config.yaml
crop_scale_min: 0.7
horizontal_flip: true
bottleneck: "denoising"
encoder_activation: "swiglu"
encoder_expert_mlp_ratio: 1
loss: "mse"
decoder_norm: "groupnorm"
decoder_activation: "relu"
decoder_attention: false
decoder_upsampling: "transposed_conv"
optimizer: "cautious_adamw"
steps: 5500
weight_decay: 0.1
Rows from block 7 of the encoder of a small image denoising autoencoder, named by matrix and row number. Rows with one number within an expert belong to one neuron, the router's apart. Each number is 128 + 24 x the weight over its row's rms, rounded and kept within 0 to 255. All counts start at 0. Numbers have three digits each.
Before each expert's rows are labels from the 100 images, of 14976, where the router gives the expert most weight on average: "responds to" is what is common among them; "colour at peak" is the nearest of a few named colours to the mean colour under the peak. Only what is clearly more common there than usual is listed. The data: stained colorectal tissue patches (NCT-CRC-HE-100K). In brackets: how many of the 100.
# router: router (encoder.blocks.7.mlp.router.weight, 8x192), inputs 96-191
# gate: expert gate (encoder.blocks.7.mlp.gate, 8x192x192), inputs 96-191
# up: expert up (encoder.blocks.7.mlp.up, 8x192x192), inputs 96-191
# down: expert down (encoder.blocks.7.mlp.down, 8x192x192, transposed), outputs 96-191

# expert 5
responds to: tissue: debris (51); tissue: smooth muscle (48)
colour at peak: pink (73)
router.5:099106127121094111121143110137107134081136128136151094063119144079123083120106118128132096104144117129145111113110141116168171122066135092132165135122161075125129063134088128113113109143139120147140081136143113156175111156122112101153118143147133121127148119121171137105144112103121104143
gate.0:129144112149159121110125128096124153149152156127145114151085099167119176118125108142161110124157163117143123091162147098110099117110113109186127105142127088130103138117121157154078135144132074151148108162122128161104125138124131129124117142129159118152157074092136175123148142086083107121
up.0:085111121149141133168136106129124134153132154149114109178147119140219146144122148140114140154111115157114124111112121122149098087160210164151116097089124122094141135134136138141127116130133121147113124146096131100134098173136160139132129103148150121092104105138178129122125144099095144162
down.0:123171100162149138109098087099135120137138148156149112122111097126157164122135100139148094138171180140135123138131161104127112159110121133187114097124106122118108128119164154165096120152127133111105126114087136108127148169138145135087097132139165128148154117109141124116111136114117101116
gate.1:091139129165116171093122098110138138114167093118154134136150115087120128130154138114148112114139146137111150093131168124107139137121104092137093154168120101148124159148117146148126180126101168147084140102114110130121150127117115117090128144110152134173141112116133125142152153137186171118
up.1:125109106144141129184142117133103154139121112125102100100125107159140109102135120122140121131118139122149126167108151107155168095111213118106142128138090134097125121143108104121128104120140139134169169135155119120165145120100146119051120140137090155113117126111122147116111143077133164138
down.1:155131103179147115153138107113100132102076123109150117135119124107102156105140101081109148134119129102124094144142144163117161168133180132137093097098123127134141145102174142146173124120189151120119116127133131110151152164119148157092151131106151107175132151081121081141130149131116124150
gate.2:100156140147132145128089127165159119150118134089125139127121141139116139136158144104112161161119134134104161140124143149097119113134133133095134109137123111123136120130154126129185135133118171156084166127128125082105175151120119131111109121128103145136109131153127098126073100134146135130
up.2:115124112122124125126090079137123097141115134128111086147129102108110155102105125127105112126081122164115145137100108124155154133128129083103092090143115130076119115146088081124132125128123103109109123118158181145179081105085133155166166120138134094055127110108138151153141166128119119202
down.2:106104204132102127112110166138135161128146127113114124147153143111128096144093129116127131124155100129112142157095140176083148139110111139080114136121088110132068146123191075105085091129149149134090088106146111155153112171163115129091151124129124158127154123161103094138133129128157098145
gate.3:149129125157154139128152157104159169129093171174129138172153095118172139104095118126117130129128143118126152124164100097132076092130092117134081107086125141149118142134136120145135130143109136142110162134118120097151128127123120155111139105162159148108133086110173117142133123125105127135
up.3:116087121152100194108144134130132095124140144113135150144155116117143143112132132130078101163129154127114134123163112120145095126143110159162113071159145131115127103125166144142150111116092096112132162084122115185154117138152114155140097136114159139098104077131148096159130167105124157121
down.3:116149105180123146129123150138091103099105141114109116093132104147123104129151170156132166158174143141125135109129155125132114118128165101120073147158133138158134100107080156114111103161153136112163118144112147137080128125139160135129119182107134118128172134146150112137102125152115094154
gate.4:094094129084146138118128155087125148127134111104135161132162139138114127104155135112108135141116111101147114151127141182121086113146077168128097122093112165113083151110115142162119134132130132146121152097148100104149109112128079092118112142098106143161141114122130147117151123118185119042
up.4:155122131142133130080132144107118136106162134165159128128126123140170130118116098132127154105129111118133103128111116102107096145144073105170097135128133157121161117090144142095101149141162114137143099126126127127135101140127108133094120214128142107161136146109153123124129155101118091076
down.4:142102158160123099087139121142124125136136115142135121084117137095155110128155150128116088112097133125177100125126153130198168137113112067094138134144148099118158096128090122147130128123112127102101107087149134155154132108111141130124104132151144129143128130130125128077146113076086093147
gate.5:133147118091129165116168109112153144138082102131116151164129141095130094125146094089152140146123120122124141083136126157126132120129173152104156131121117124062093157159118145117106132129136167127098165148100112115138151113181104126104153149100116136098101160172162123152175151125141134137
up.5:126128192185139150139144120096071132138125102135118150076097130106165128129113130117134128127116119107143075137124130126141133133087190140121153144111133113100150135155125097119144124120141132095118137137107163100143101114127136108147064132152138135096154091135155075150095096165127133149
down.5:112115129122119132143144111082119118139089103098118131154132162178158064135128101136097170182123150096102103156094120114104128127101116141103108138102168117112125163143146058066108131125120126151130132143124121105132144088119162128141145113097147098107126103153096135129163143108151134137
gate.6:082153152164136134144144121145166118154144155122140168121107127127162112129146120122106100136089115153100162142142102126141139132134123116122126119128086108151134131152111127124160126120148139110093121122136078128137133127132110153151138115099157114142092161160110121140094099138164110116
up.6:094145124147131151099148160141105133124129147122134117120130166111106104157134156159111106101106140111121117170143160103093117145156083118098079124113152133144138169108085117164124130055161150112126122099118131116158156130169121130145103187129102135098150122138118153173123150089137081108
down.6:116097152135126108147140096130131148118124113151121108159112110139099158152100129159154127141157099148126161099138120124065109137146143151121125145129102102137135172105147092130163114147104139132140158109137158131144130123109108143055120126106109146139163149088102103132090118139096121162
gate.7:115141132168122120100112063116117123123169145111156094124105093140128144118125110106157075108188146126153093118145159131117111126102065085129146106140145104136112108150128109156144086120123102110108104113178128146137121154120120087097109113135140081144175116104182125153156097108081099117
up.7:120144121115145155164128122123103123127086108157145119095112121116161100130147116131108142137130113142155124134090146114182128147150244132143153080099123171071111146120129102116135120120125140143137124122105133134114146123126150139123145076124144159095134144121137095154151102091111143192
down.7:098120134112167114157097125138129146121150187140114112132078133094108109138113112121126136095158134104141135137119142120127151146096100088135133145119146112125121101128139150143141109154127114128099108143129126153160180123127118112125113113185146139137141142153165099140110100082110099146
gate.8:148109123100125111099122138118135109100109157129128118129155095131069102123134065154146139127134113142188112144138116116106100090118172134096124104154177121134136143163128114174139105143150110138114096153118130126148154155111148110133120128090137113161134118151083169111152185101129126137
up.8:087184106142159105117110192156144138094087159097149134090160153143099131159113119182095136086081141149083130130092107111110143097120115092112104145140125126142134148134161118124127112136116117143148132136143121090141105140143172134069107152122148121138131114100114092128141178128148094094
down.8:101178110128109104147158167108072151109106138147173117114129151119132122119127104117107066160146136155143163138134135126110149082135131154096142078142099136125175152117078174138085166084145153105143115116098134126115085120097134130103099098092134146127144134118110113079115110134104126056
gate.9:156133177104148107111144145142141174118099169167156133075108153105167108120103116138115137131131108133138152161062139125125153110110114111101086126089145098168136124108089173133156116111147159118122138167137162139172139144118076118081113158124139130120139156135137104144115145104123120102
up.9:109145160115142148108157123163092102087142134124086095131130160099121148113100111121122140096148103149091158131086123168159093118124176116134159125120126111098137108147150111119141109125091165144112140127127132135139113155107099122167127124121141174143153073164142133117130097104083115144
down.9:121129067139091141141205134169114134106130164135140135109116126168155135169090130119092120155116126094154093150160118159109137099107143153197156147119121125118169123166112148085133157163152095092109111081106152124102156133145116110167082096139146125138101109150106139159117117122122126133

# expert 7
responds to: tissue: lymphocytes (88)
colour at peak: grey (83)
router.7:120123104164153107149137102128116147128104106155122134113128117146151137104116156164161086137144161140137131126114134109109079117140209137148102125109113124165124120089124141112119128137134093120141106125074118129099114162136149133103135140142176127145136130124135129160133154113064114090
gate.0:116128126097114136106122153120150143156115129118116169165167113120117142193123139136138184137107099121117138128154119145081121121153091138133124117165131132144108186134097125142122158119112116118114180113106124112160125106125107121147153116128125134101073114133050131079118155151163146126
up.0:097137096133129166122121126123134159143140127114126140122074091135166168086142123153132122159143119117132092123109137106222136144122154116151150113107109123142150083103087109120135092143140132113106133112120158168118135136130109107128125136142146139128142124094218128169120151087093122134
down.0:146146131147150071156133147109090149157128127106155157166113125152134135132127149152181130166115134150134133109178136124107124131166155156136136120134132142160107153112138162124109166141147100160134128134110099144129096111127108129108115122124133121142115161124131163068124137134140127092
gate.1:126138152129138184098118167119079119108126112179119131108136096154097162131161104155114112120147095101114122126117132110147103136174130131124107115139149137119113156146109123140112137127116134107166116135113157112071129113143138158163132149138145130144145101112078158153105144123161127103
up.1:119113102097111098149102133134160090120148117133136111127122134116169105138111127098114170143105151091143123123084124104112148154117178106086161145108112124135134096100098155135113139114117129146116133136137126128149125152111109121084121139142154160139102151099128138102118093154114103137
down.1:118093142110127151105151136141159123149116088118110123104103124104137129109121103131143091099136180121087137146116124121143102152086124060110122130099110095140120101171089112095129126085165133100145117085146142129097083142144129171112164093134144142178107148147109133159136141153121102156
gate.2:128145118093123127071075130168122078132123170089142162133136153121116155124131160186148099123143144108130168112151169145089139101086102113116158154105147148152097155114140091129156098156130149132148143133108156134120132158120109145142117103182097112127131085124076098107100100136156163093
up.2:162127140155118071168134141089096099138130127103140095138150158160093149095154137130140148106133104133101117158133145130091124133134180142137150135133150144136170102116120121123158101151123076142134118156108093162111123125160148125130153154080124122156143136100116133133074186149130142168
down.2:139105151131112144095101100129132092103109117152140098110135137141099072115090103170176161120127109104153113147124133105136128128074090133152128087102128128145129107097130141117146100135130111156129121161107150088168120107155129102117146105091128130135126157127147115108132129098096120180
gate.3:131110130095084098121137129153170134143103091180137100133167160145134082152119141128151167138107109166106179123101126135132110100144040086125142140076139151130115121117097140116121186112118094118132106108113108117140100135128116145140162138136097132150085133137084126120135154142104131112
up.3:100143164183121118151152111106119141141128168085114111124120123124178156126167119117127156136163164093125136149156157134124108148128187142156152108129129102102085130131149096143148112164169143114112109169143129110113156151115114147130135118138139123110148137147217141128138111127085144118
down.3:147138135096094128148147141115160129102135130180116114121166146117116118172118111129133139147126110108109138134135106131102123050105178141102144140124124135142123117072093115123127133130133163132140122122118134149102112104092064111157143141066131139129109104140113142121131122142097143115
gate.4:115120132112111140140144175076119128147142124135167147107117120134177128133124157144133148112158142109147101127147106103123138128165164130114107114132149136113096127109112128177123131136162135161149156142111117142192117145136101107153130137144126099103139118097099135127147163133132181171
up.4:155112138082139170190106136139109115081105134093138123118171122138113089117110085133096127136150073132142138123114141083139169157093172155137160112084127157112113141102119159130144103141115139129112081139174169145142118166121127102126192110126116129103153142118120124126155089131110139120
down.4:128149133119173132178140093137132154103136118078100100120096155157125128122130078129121119119139131152131144146118141132110173159131179118161148139102110147119150125115175106147136105146104133089165130108166153089111151127149126126054146095119117154145129141150120108148146083099102109132
gate.5:119091136100126143091084128089088144159100104135144170126124116134114104117129167153119129137136135135099101080103154116143093108144127160140128100134107091148132112115152147124099121134120129111150121143127150127126142171145105126118134113155132074162114113134105108146110106111098140107
up.5:112138110129146071122140132142102111168135105173169118105098145123122119121088172137121133094130174151135129132163130134158120143125104089129137097102111112135124168102126152098132163128151124165119085132117085122137109119116133131107065118116199139136112125094148145124101107066126110134
down.5:119120100131123124092128109074111154122119154142141124125157162149115122106110146180134107116124141163097114134105110156133108144098133135133147090153119109136155152128116125148098139115148118137144110142099135144134071115139129096141125121127132140139170149152170116162080132107161120119
gate.6:104174133108133145116065138135122115151176154099139144134142149101140116147192150114101110142116119113105141144127126140105118110128102115102125147142099120116114145101133144155171140132101140117060147129135125113133201136133113170122121113113100126122130161168093085125075150152133137140
up.6:143100143140124099160166165117123094118146135109153120161153177128166112163110148168175128131127133123107168120110193130119127124132097093110126102140140162162164150145148154143107154107139141114133158182155090143129165110166113115105145159115138111153143165140079113116108170098118135162
down.6:086109141109117132105111161143152146148194156145119166137146107123113158161149134102140097102132094100134085118106163140164108117117145098097119145169139184120080142174074110128142149120120116133106081105138109124115168135112118127151138156168093164123091143165114128148145103108090118092
gate.7:165133134133116068175131109096106136131109095138136139094090155154136105129147141105106120107142133120143165138114170169124157142158172121100102129156093138118127139134104127099125094113066155123091128115163117085075126065121123119150117140141134159129110160136131107146088130156129143135
up.7:177111157120162093084087117150117136113110133128129091127148120129067110134132071136129135106133129121122101156146166112089114128141114087160125110122133151174099191170137140139191132139156129119112123113140076160102132134134128159091101159128126128187133107138144125131143160121116141104
down.7:089127113107135138130149137157103133116153137090128131123113123083162095153156132099125134106057166161103062142137113145111108136094147151123116146125145097153112123166123073172079121109119127129124115091121154146187157103123094145077151165141111149159105068150160152119124099150147168152
gate.8:147123109163115127075119086135131141174131128127112156146109131175158190097134145151131115136126148148132136154134105114182129091153108107163126141127135136161149112111135119120129114120112112088136111097126139116109121116144136165131091145125147152149109126104224135143116146119112107091
up.8:131156118157139125078151114136157152143153121138117161128121119150137150115147150127120141149107129135080165155150117140148093118143084108141157148137063108154126128140114097124138139125117114098130153092098132096108116143145123150140122161129111132181119122154166105166123152170148120098
down.8:138141129103155128177125136114130149132144153130115109148104135134120104145142106154092147159107129096139131151153114179135089156145130177177145131142142109157138151128203126163137151106141091117137155121066126124162184111135152122097107125136147128142128140113141143114087097131122116108
gate.9:141093104116114138130113113142142142133109114115142129131139097133137112121176134128158130087133123109126127117158135130146095125110158106116107096089105119139142155124115122170135159168091115086140165158110140133147119105122089145141144170117051123119151120122172103145133164127129103125
up.9:111104108146132090098116128151098126131134139120153117145090121121116113147139089091119114126113130166105096113091114136067132149170093151078131143161123142087124151127152131121130124130140179154142106135121133115156126125168094131111119128113108121141154159148138119130107121089134098087
down.9:134141109142087133146130105122178110113132120115107140115147129089165142156135099165131125153169123147122113144157134138151185126183154104146130138116163169138127132114146147110133127125114152132122131102113113147123120128108167130183160097063155135152095089118105126170127112155125111139

# expert 0
responds to: tissue: lymphocytes (98)
colour at peak: black (58); brown (42)
router.0:131124124167139122121141077148145126106128128113105103127108152140104161130128088109124124118114130147119136153130121141126140148092073083116152152120104110113147117159130097116131104106110158106127094112160114124094130111144148146104093128123093152147118142131156122125133093140109107126
gate.0:108147161145163108099137110136141132140147120094121152070118140128191141159134116104094096145130141140144131162146093140095106106140126091130115140107112114120125087071151129137139088141119153133084132124169086147135112145127126116111108138142128130150119143150218109082139111131118145079
up.0:117120085125132132107113105108129139133128143128116157173130092105066092124126135133099153133133114156140117129137113100196121120163123148133127078147149138126108147156118128145106118099112089125118120095080149104094149122169144133157156098112133157078132107109058141141102136131148124154
down.0:114150102148133097116097138126145135150172148141143111151118125088102148115096135155106089155117159100132108155127132149162176139148076094153146174162125118118155160163083148141126132116132087119129124135105104152151118126167140114178102141139101136128076109100100133102144113148131129157
gate.1:156139113162137087152104136115164120166115091124124127116112153131177162149155152166159079123127138101119147122167134097098103140153174140129101155117134128171118142061139123159085142106119137122128119128096080116127142156150117131076140162140155133181149140151145120099134143174117163104
up.1:129118123163155128167119111140115137135116141115113071098121161103163132108114117136129109102140095144141177149112117102138152132120087144102151153129120135135145120155124082114122122135116151128127135154122083107145101141155154138114115161155125188171118129148109125114143120142157098172
down.1:167086115099187115162113140117148131098121141127121121134123136146117142172136096123082151140112096096136127126143125139118114160184160152155143171131126167097154142098147145148079126123108139116160121143143122141108135101114125123074145129152147151151158137096173093096119150125149149159
gate.2:155118139097158130094143173083153132132146160078094179148085121094114130143187140135131157122106126147129134147160150106105103140121118176124118130138130145148142150139147133115083156110154152133084134100144151175130118096109126138113158174107111131132158154102084166109137126178199180134
up.2:106155104175152093160108086119137094151084132099147132120112114154156165087118161151114105129125191142145115134088141132160137164153146091169139144133104126108118095135110143095109099129128119116160091116107115140144134130156161126163112140145143122101119122157178116161088153116069127126
down.2:123106113081134118097117129144156141059169188099131112131086129083114098143158126113122105125141126111147130138137107106109153125097113143114177118126139110162140132141163115145114115101080147154125128137137147189139134139146110103118138139154096127141118131129115130122147109112172149138
gate.3:095130106116141104122083096087106172147155165094140098104126104099133118106161122121125137111153102108146120121148151106118128156118157147147156084132120110127124092111139160160095120134147134131086125170111171108138169153096089089129133121157150086142160133099130180146108104126123158145
up.3:131057139150142134095096088105169122142168121115135105098097119150132149098120121127104122120110126118132120119107122121117111136154156128160104129118084149145121144123110179130140122158117155104117139102164111086142154155097141128138103090130127124159132134095192122119140102131097120157
down.3:169160123088139108154135117128134130098098124131125138146155101110087160135136150130155172146144123128124155080097098128114088122131159147147136171107078145181172103110120095144141105137119141129118120135147134123124105112120120132127082116138110140123155130122111089088135146122134101111
gate.4:114140138171101085143137107134136127170133141139144088097116165104165119115093148120144134123158166122133125126112143129143180155100063114126159136131163095136136077144110121148138131151127139118143112141138088159163112123150133128148086107129138128109100126127148106076143120113144124201
up.4:132120132170114108110114096121123129132128149145151142097131143090180147118148121140122116153140160128142138123128141114154139156131093090143121120148134072121129136092130142121169128126116111128116112163116115150140117137099106128173109142120164125151134138150236116082108109119090139099
down.4:158114127089137116138130138139111144131065116128110176136136085162109125115141130135133140112135128108119119135170104130105097145170148162130092120166129152136121155104149129130105118100132126102152159082118169094148131143099156115130164166127130126131141106107118153123116189097164134100
gate.5:122147105155140118163121136101119132133118136099121084145116106116118147144108140125127173098124199123117142107122117102152136119125147127137088153123130144120135118159130144120144161120141098146120164134087151113097117099121176144159095042147148104101127119136082117116129138151092132208
up.5:106102142141095108130131111116153104096128138089139092088113104103135103112110122142174112099137157113146137124153144113155192122075106060123180138133188088109135087185108117107150146132162158127125090138152141149155121141113127117142091124114142128110119146140127163103134086112127132142
down.5:144143109098107109090103161162170096160164116132107151152155121123139111174148144142107133143102179103061122169114110170158135135125090095116129135114137108124160152127075159142139132076093115147085144123145098143139156152098115116183116142104129128132101153151122098119100164154142159112
gate.6:136168164102132132102077132088128138170147163072110148185144116135138130140163145113128139123151121103120127139129148127115106133109124128130122103164132146137105149128143130165161140130116129161072159129137150122145167118088087142129122107120115111143131135108129108116064136110161150114
up.6:094127144134136127094097100128102139100142150122122135096118134148110097151177108106105157162108066082129140161139120145088130163136130118126137075081143136169098105126125129117119094115128133119106142123113084136117105132129082125143136136165138109144119151151121110143125169117102120093
down.6:120141142146128141149131156107140133122151113144117134117112097109163120095135111142098107138121130125086123136112124152173167120155128141069122108202133142158105125145093108174092135083125105134138094085105109137151082160107119147124125080142108120100120112146168108105150103145114134168
gate.7:145143095094146121122127138141107138182104131105106123105121174148093115138106119084157135103119126074129130147128110129100080127128158130143103136082159130144156125091155103101139149115111136136161138149140133116129130119140153130088124114160116143132144157080145123139135121129155166148
up.7:154113113102146145087143120159127124148119112097096107133148119105142147144115165088114127124116136088073086118104163106135121165084097151093115125146126168121140100139152128120110141088100107134117135109133170126138122156104159146152119131179083130123114105120113142129119115180091112147
down.7:099147130108110079157123145130153136141197139136143136121136109120089083102095085072116132109120128157155113137159111124112159095106049131137178114135143124162134094133115138151144109130138132144124086109077085140138143132123145145098153110169168127140119067119130131151126095163126116104
gate.8:071133130139133144111071127088129126139166183101144137174143116121111101133154139141127138132130139100118122106167126123130105157135138147138136119152104117125101120111154163173142138141133105130073129170103142128145187125114087113121153110121147131136121141136137130133086102119126153144
up.8:118132109106130140105153118121127145121135120126169136071114122204157165171159148147121144160129126115126126174096130118104125113145119127140160135107097158079152162131118156138156110161175142116152080100109101113140074133130094129111170111108134117137108155101159127123104174095106122106
down.8:131141109120125097126143121148166097133171092119147100087096146124094146125091126098104115153135169150110142157164119145144088119138120103118107127085146130154120134136097166118149135144124203097137149197126095133154157147107128142153135145127134156150100101098131173153165140130104126150
gate.9:138127098088145124125145121116120128109094072160140161140122192182145085111134121152140135125146153089134140148128137167133094139125165157126106114141121174130093145115085084136094109145129131147102130173082157116133083094142146098133133167153122150132154119142104170122116161137136131104
up.9:100136121132099091129175137161101132113143073150140130122165143125115092100118112133156127118097125126125142114113139146125117083167118122126113152068114142112140090139139168147134125090151115142148105103165116146144122172130138154140122118116110095152140071131113149116137136118130109074
down.9:124153112145111158115081105122140104134142140092113180158130142146115129139134117128134110122110136149120126126130099079154165170129118146089111133133129119139158122149191135151134116144089124134104136115155134092144132115141132047150082147147125146144137163133122124181128124103130143146

# expert 4
responds to: tissue: lymphocytes (91)
colour at peak: grey (83)
router.4:174112151075136151149140184120118110120115113124127175136140131115118092139109119092079172116122099129127122127131128132146149114169108142109121119126112161090121159150124115110121111131118157132143175126160146117145117101115114122144144111126100130083121116122100134117144124134195142126
gate.0:088105128127120127099142114138176126168123121115079118130137143135108109147093127145128119147098132166093120128148091142113092140174109116126124145099130137113190125076129126137130168094112138104111145103139128117141120100183137152130128124101128138142108153151121075164162102139146110153
up.0:143115142127110166117153121118134133122144119157153108117134170086188140154154160098140178123106079135139113122111119130134128147117149160114109142182138146100137132149128118124131107149094165143189174135147130101141116106103143118099138188136053119120150134168146103130149116121130143172
down.0:098144123090176119134111130131131167099102145131137125143146154109139119114157144151144133140117115151168135134119123155103170169122162099130151054132133105147134113084154145135086160093119142152157158131135103110149080116135107140069165122138149073114152102103153094148159116176096092137
gate.1:136137143118088127126164138154121120116115095154121105115121146122106148161124124149152161154126103118143150139132144114084088120090127133126095125147158152182111155092128122125124143148139094102118165146122146141138106118152126145088124191162170143181110161097116098119168137141155070157
up.1:099101148104134133061140144105140100149112082142143114152119149137139119143133138152187146120109126139107163092116124128125098151105156120129118144070138149205108130103148123147159177137169130166133119098117136115110102152160115079111171209131102117133145120116121089134109127130087121128
down.1:162131173116129140171103099118137076125154117101137119143111120116110087143120123080133184115090118108151164161165122165105127119136150115131123129126126129102122122101152107096131131117122155152136159141175112161116159120104122140144156122140134150105120124154183115100125124177068137128
gate.2:118171118128147138134101131167138139091120130098145118113177120163152173111115155152126112143171085115093126155157154160114137123123139170129123106110104114114122161172131173168093071123140130171126111108158138139121124142150130142146114117120173128122122119121089109092095131103141146160
up.2:138132125105113130138140109155143064123131098138109071117133119142163163149150099108109107067142104128130153118103127155063111141143128131143112123125168132156101102086110081140128126118105117124122129132135126140090170118107124125096127139146107094125115144108125161129163111147157177170
down.2:103123111151164144111141138143102136092148118150119172091133137109114167148124117114133125153083141097151110159106122174204150159169164092143116147105129109159131156145147171170134112134125179104087124140110150154083131142178152158160138088105126100149130120141149142166110134131063130116
gate.3:105129143105097144142108167096093147119177148109100102148141090094117163135158115153113186107150128137146111105139104122108187128106136137124154080152146100093109108125150099110136147185110084146082108170112144115098106141128100116094110102098119076143148136102110121136141101124102118114
up.3:136103138100161109162126123144131147094118157125113131100119141081136136150119130130100147105139126140124105131120103131160152133090161123127155096118104137121070094122135148132086135099180189141110134106145126134190121133124124128099127120158122121109129118137096114156150122175120097086
down.3:125125092113140180102114159119139096151125114139182106116168131104124159137080127111149108156124120124088152135128122139120173127147152133144136155130104138098093129105123104146108136145084155181118145134098132117163134141121137132202118168123144131095161132104157127122080101116102152111
gate.4:112120105158153125106116112132124146122147131156100115144089129142131146107127146137152130119120168142103117138126105141134121175118052074137137148133155100155139107131126145117097143133106125096118133128113112154113129127176158124116089147155104142171117123113154123121132149138141120120
up.4:102128109172126108100119097129129163134130141134153078116093135119145162102135153167145087144140140148130122113131146129139111168095144089133149129135138099174153093090120138131121154137143104132119090116087113133105135165122157135120106159144145147175124145134145100138123145150086104128
down.4:065124132160119111074134112149141151142147169139126109108094135159165149098161123142166118125132160134137133140127140134142119154106110103116153159144138100163141091089146120143142130125171083096092131132104130154110147147158141146106109154132164130165117143141183130115086115107102131120
gate.5:114118126152149164074146107140146155120120118160086071143133118112104125134120141103141130155118117180115099118100122077152132154106118160132109124099131134182125124131137165134114136176088128103112182139118123139112167116107139139122153173139091126134109120139100122141078143132150128123
up.5:126114139119147123149149167110152151150098151111131133118128096179127131154123119158124139109105088117146104111101128157092085099125122115128115126148154149163135117111139120149064179129132098157147160136101103081138121116134114113119145151110152114155128159111095166117119175140140134130
down.5:102113132172145122089091127156146159135156136166096103111088100137115126159122074140137164130125097117081107136093165159144142109105168100147104101164126100139166146095135131095115123117131121145141186130119156144140099110087075084166189123112122108153108161119116126100145174133106150148
gate.6:127176139149132141108081145144169112154144165100127155130142134109136126133136148119139147138107156118127162183113112151108122105130108140120114149150129124135147158138134105147180176109132125129080164114114119101123168105112109148115113119118127141109093171165106084129076134135136148129
up.6:109116073160126145134138078107128171138124136149131147168129093146144173093137148151119096100138125129096101135151132129154130158131099108133113129129122123152144141123116121144074095148135092129138063107110107159096157139145147144175132129128132102142134145091157181134143147119119097113
down.6:164140142098167075145149127139161156156114159117139102129122135132144142152116101103144099099130126131127111121151099119124133156150171113112110129133102139140152148095146108128145142146132160167101175137152134082098135138126123116053147126127092082171140139120158172153130092096093150126
gate.7:155147150133152149084082173108088134129145120108116115153143096104154115121111109092134164098116119125090163158065117120144132161120083148108135121125128113119128150126106095135194141153170134134130174120109134133100108109134114106095128136155107129154136111128091136112144143167178133157
up.7:153126130129163172100141154103184136149119108134115118131141153140151119129143134112139139161123107170091135180113121139090107121102074109125137173126150101153139120179143142131130118123136151145109120113129160138103109088102121138085114139102146160125088125184122079135120126148146092138
down.7:143128126150109177102135100123126093133075142091135142114147113161095141163132149158158157142111123149087091095151137160114130150133165124117100132113134130120126134116179122132162142127127138143177185139172143119093146090112119170130133126148156125111117142106151125111165110151092133142
gate.8:157127099127150149135109110160160144117145127121103153155126123134147137120149097087097162145145102117128138154090114118113146108140096100131109116130127128126112157100124137131126158167130131157083121145160167153124107132167080127121162136105102144080157099158143146107093082104169098166
up.8:109114108128116150129132073104140143161121115132122156165139144125137179081120132128135101113135136090144132138134111126167125134126116105143083075146139112126124085096114130160135156121136102173145133189154123114082164129116162116123152128134156115104083092129205100118118108093140149101
down.8:119149172134112172125124161111092113134103108171110121105150126167117118107126135124152151140171163133123117139097134124154148105098147128109143131124144114165165107131140122093094139085126096106100093121158115122128140174089115151101167116106120151118168133080137134107164152137127135135
gate.9:167101129136091149145161166111118147145131171122168136138105142131135145118120130200116095120150111129175079122172165122134083132086135130152141103107132123134150132135157159130140170127166113129151124110099144097135139156095137142169139091137129103119175128091150170132148120091087107126
up.9:106107125098113156097122114132135120130148131139106124139061099117161065114182144097134124142134098160132129125129151155183167153133109120113184104150128122156124104118136090114149127126119145134169144127148167145121099134125109078133169150155151145135077105130148100101088108120149153188
down.9:136159123106080132107138125107139166142129132178114087142168089123157111140162122146109140113130134120160140125142110126141168127131138115147164115137122136122134123161114076105100131120135144113154166171108196116093165115104126138148132152106090128106172121138154102112131165127141138114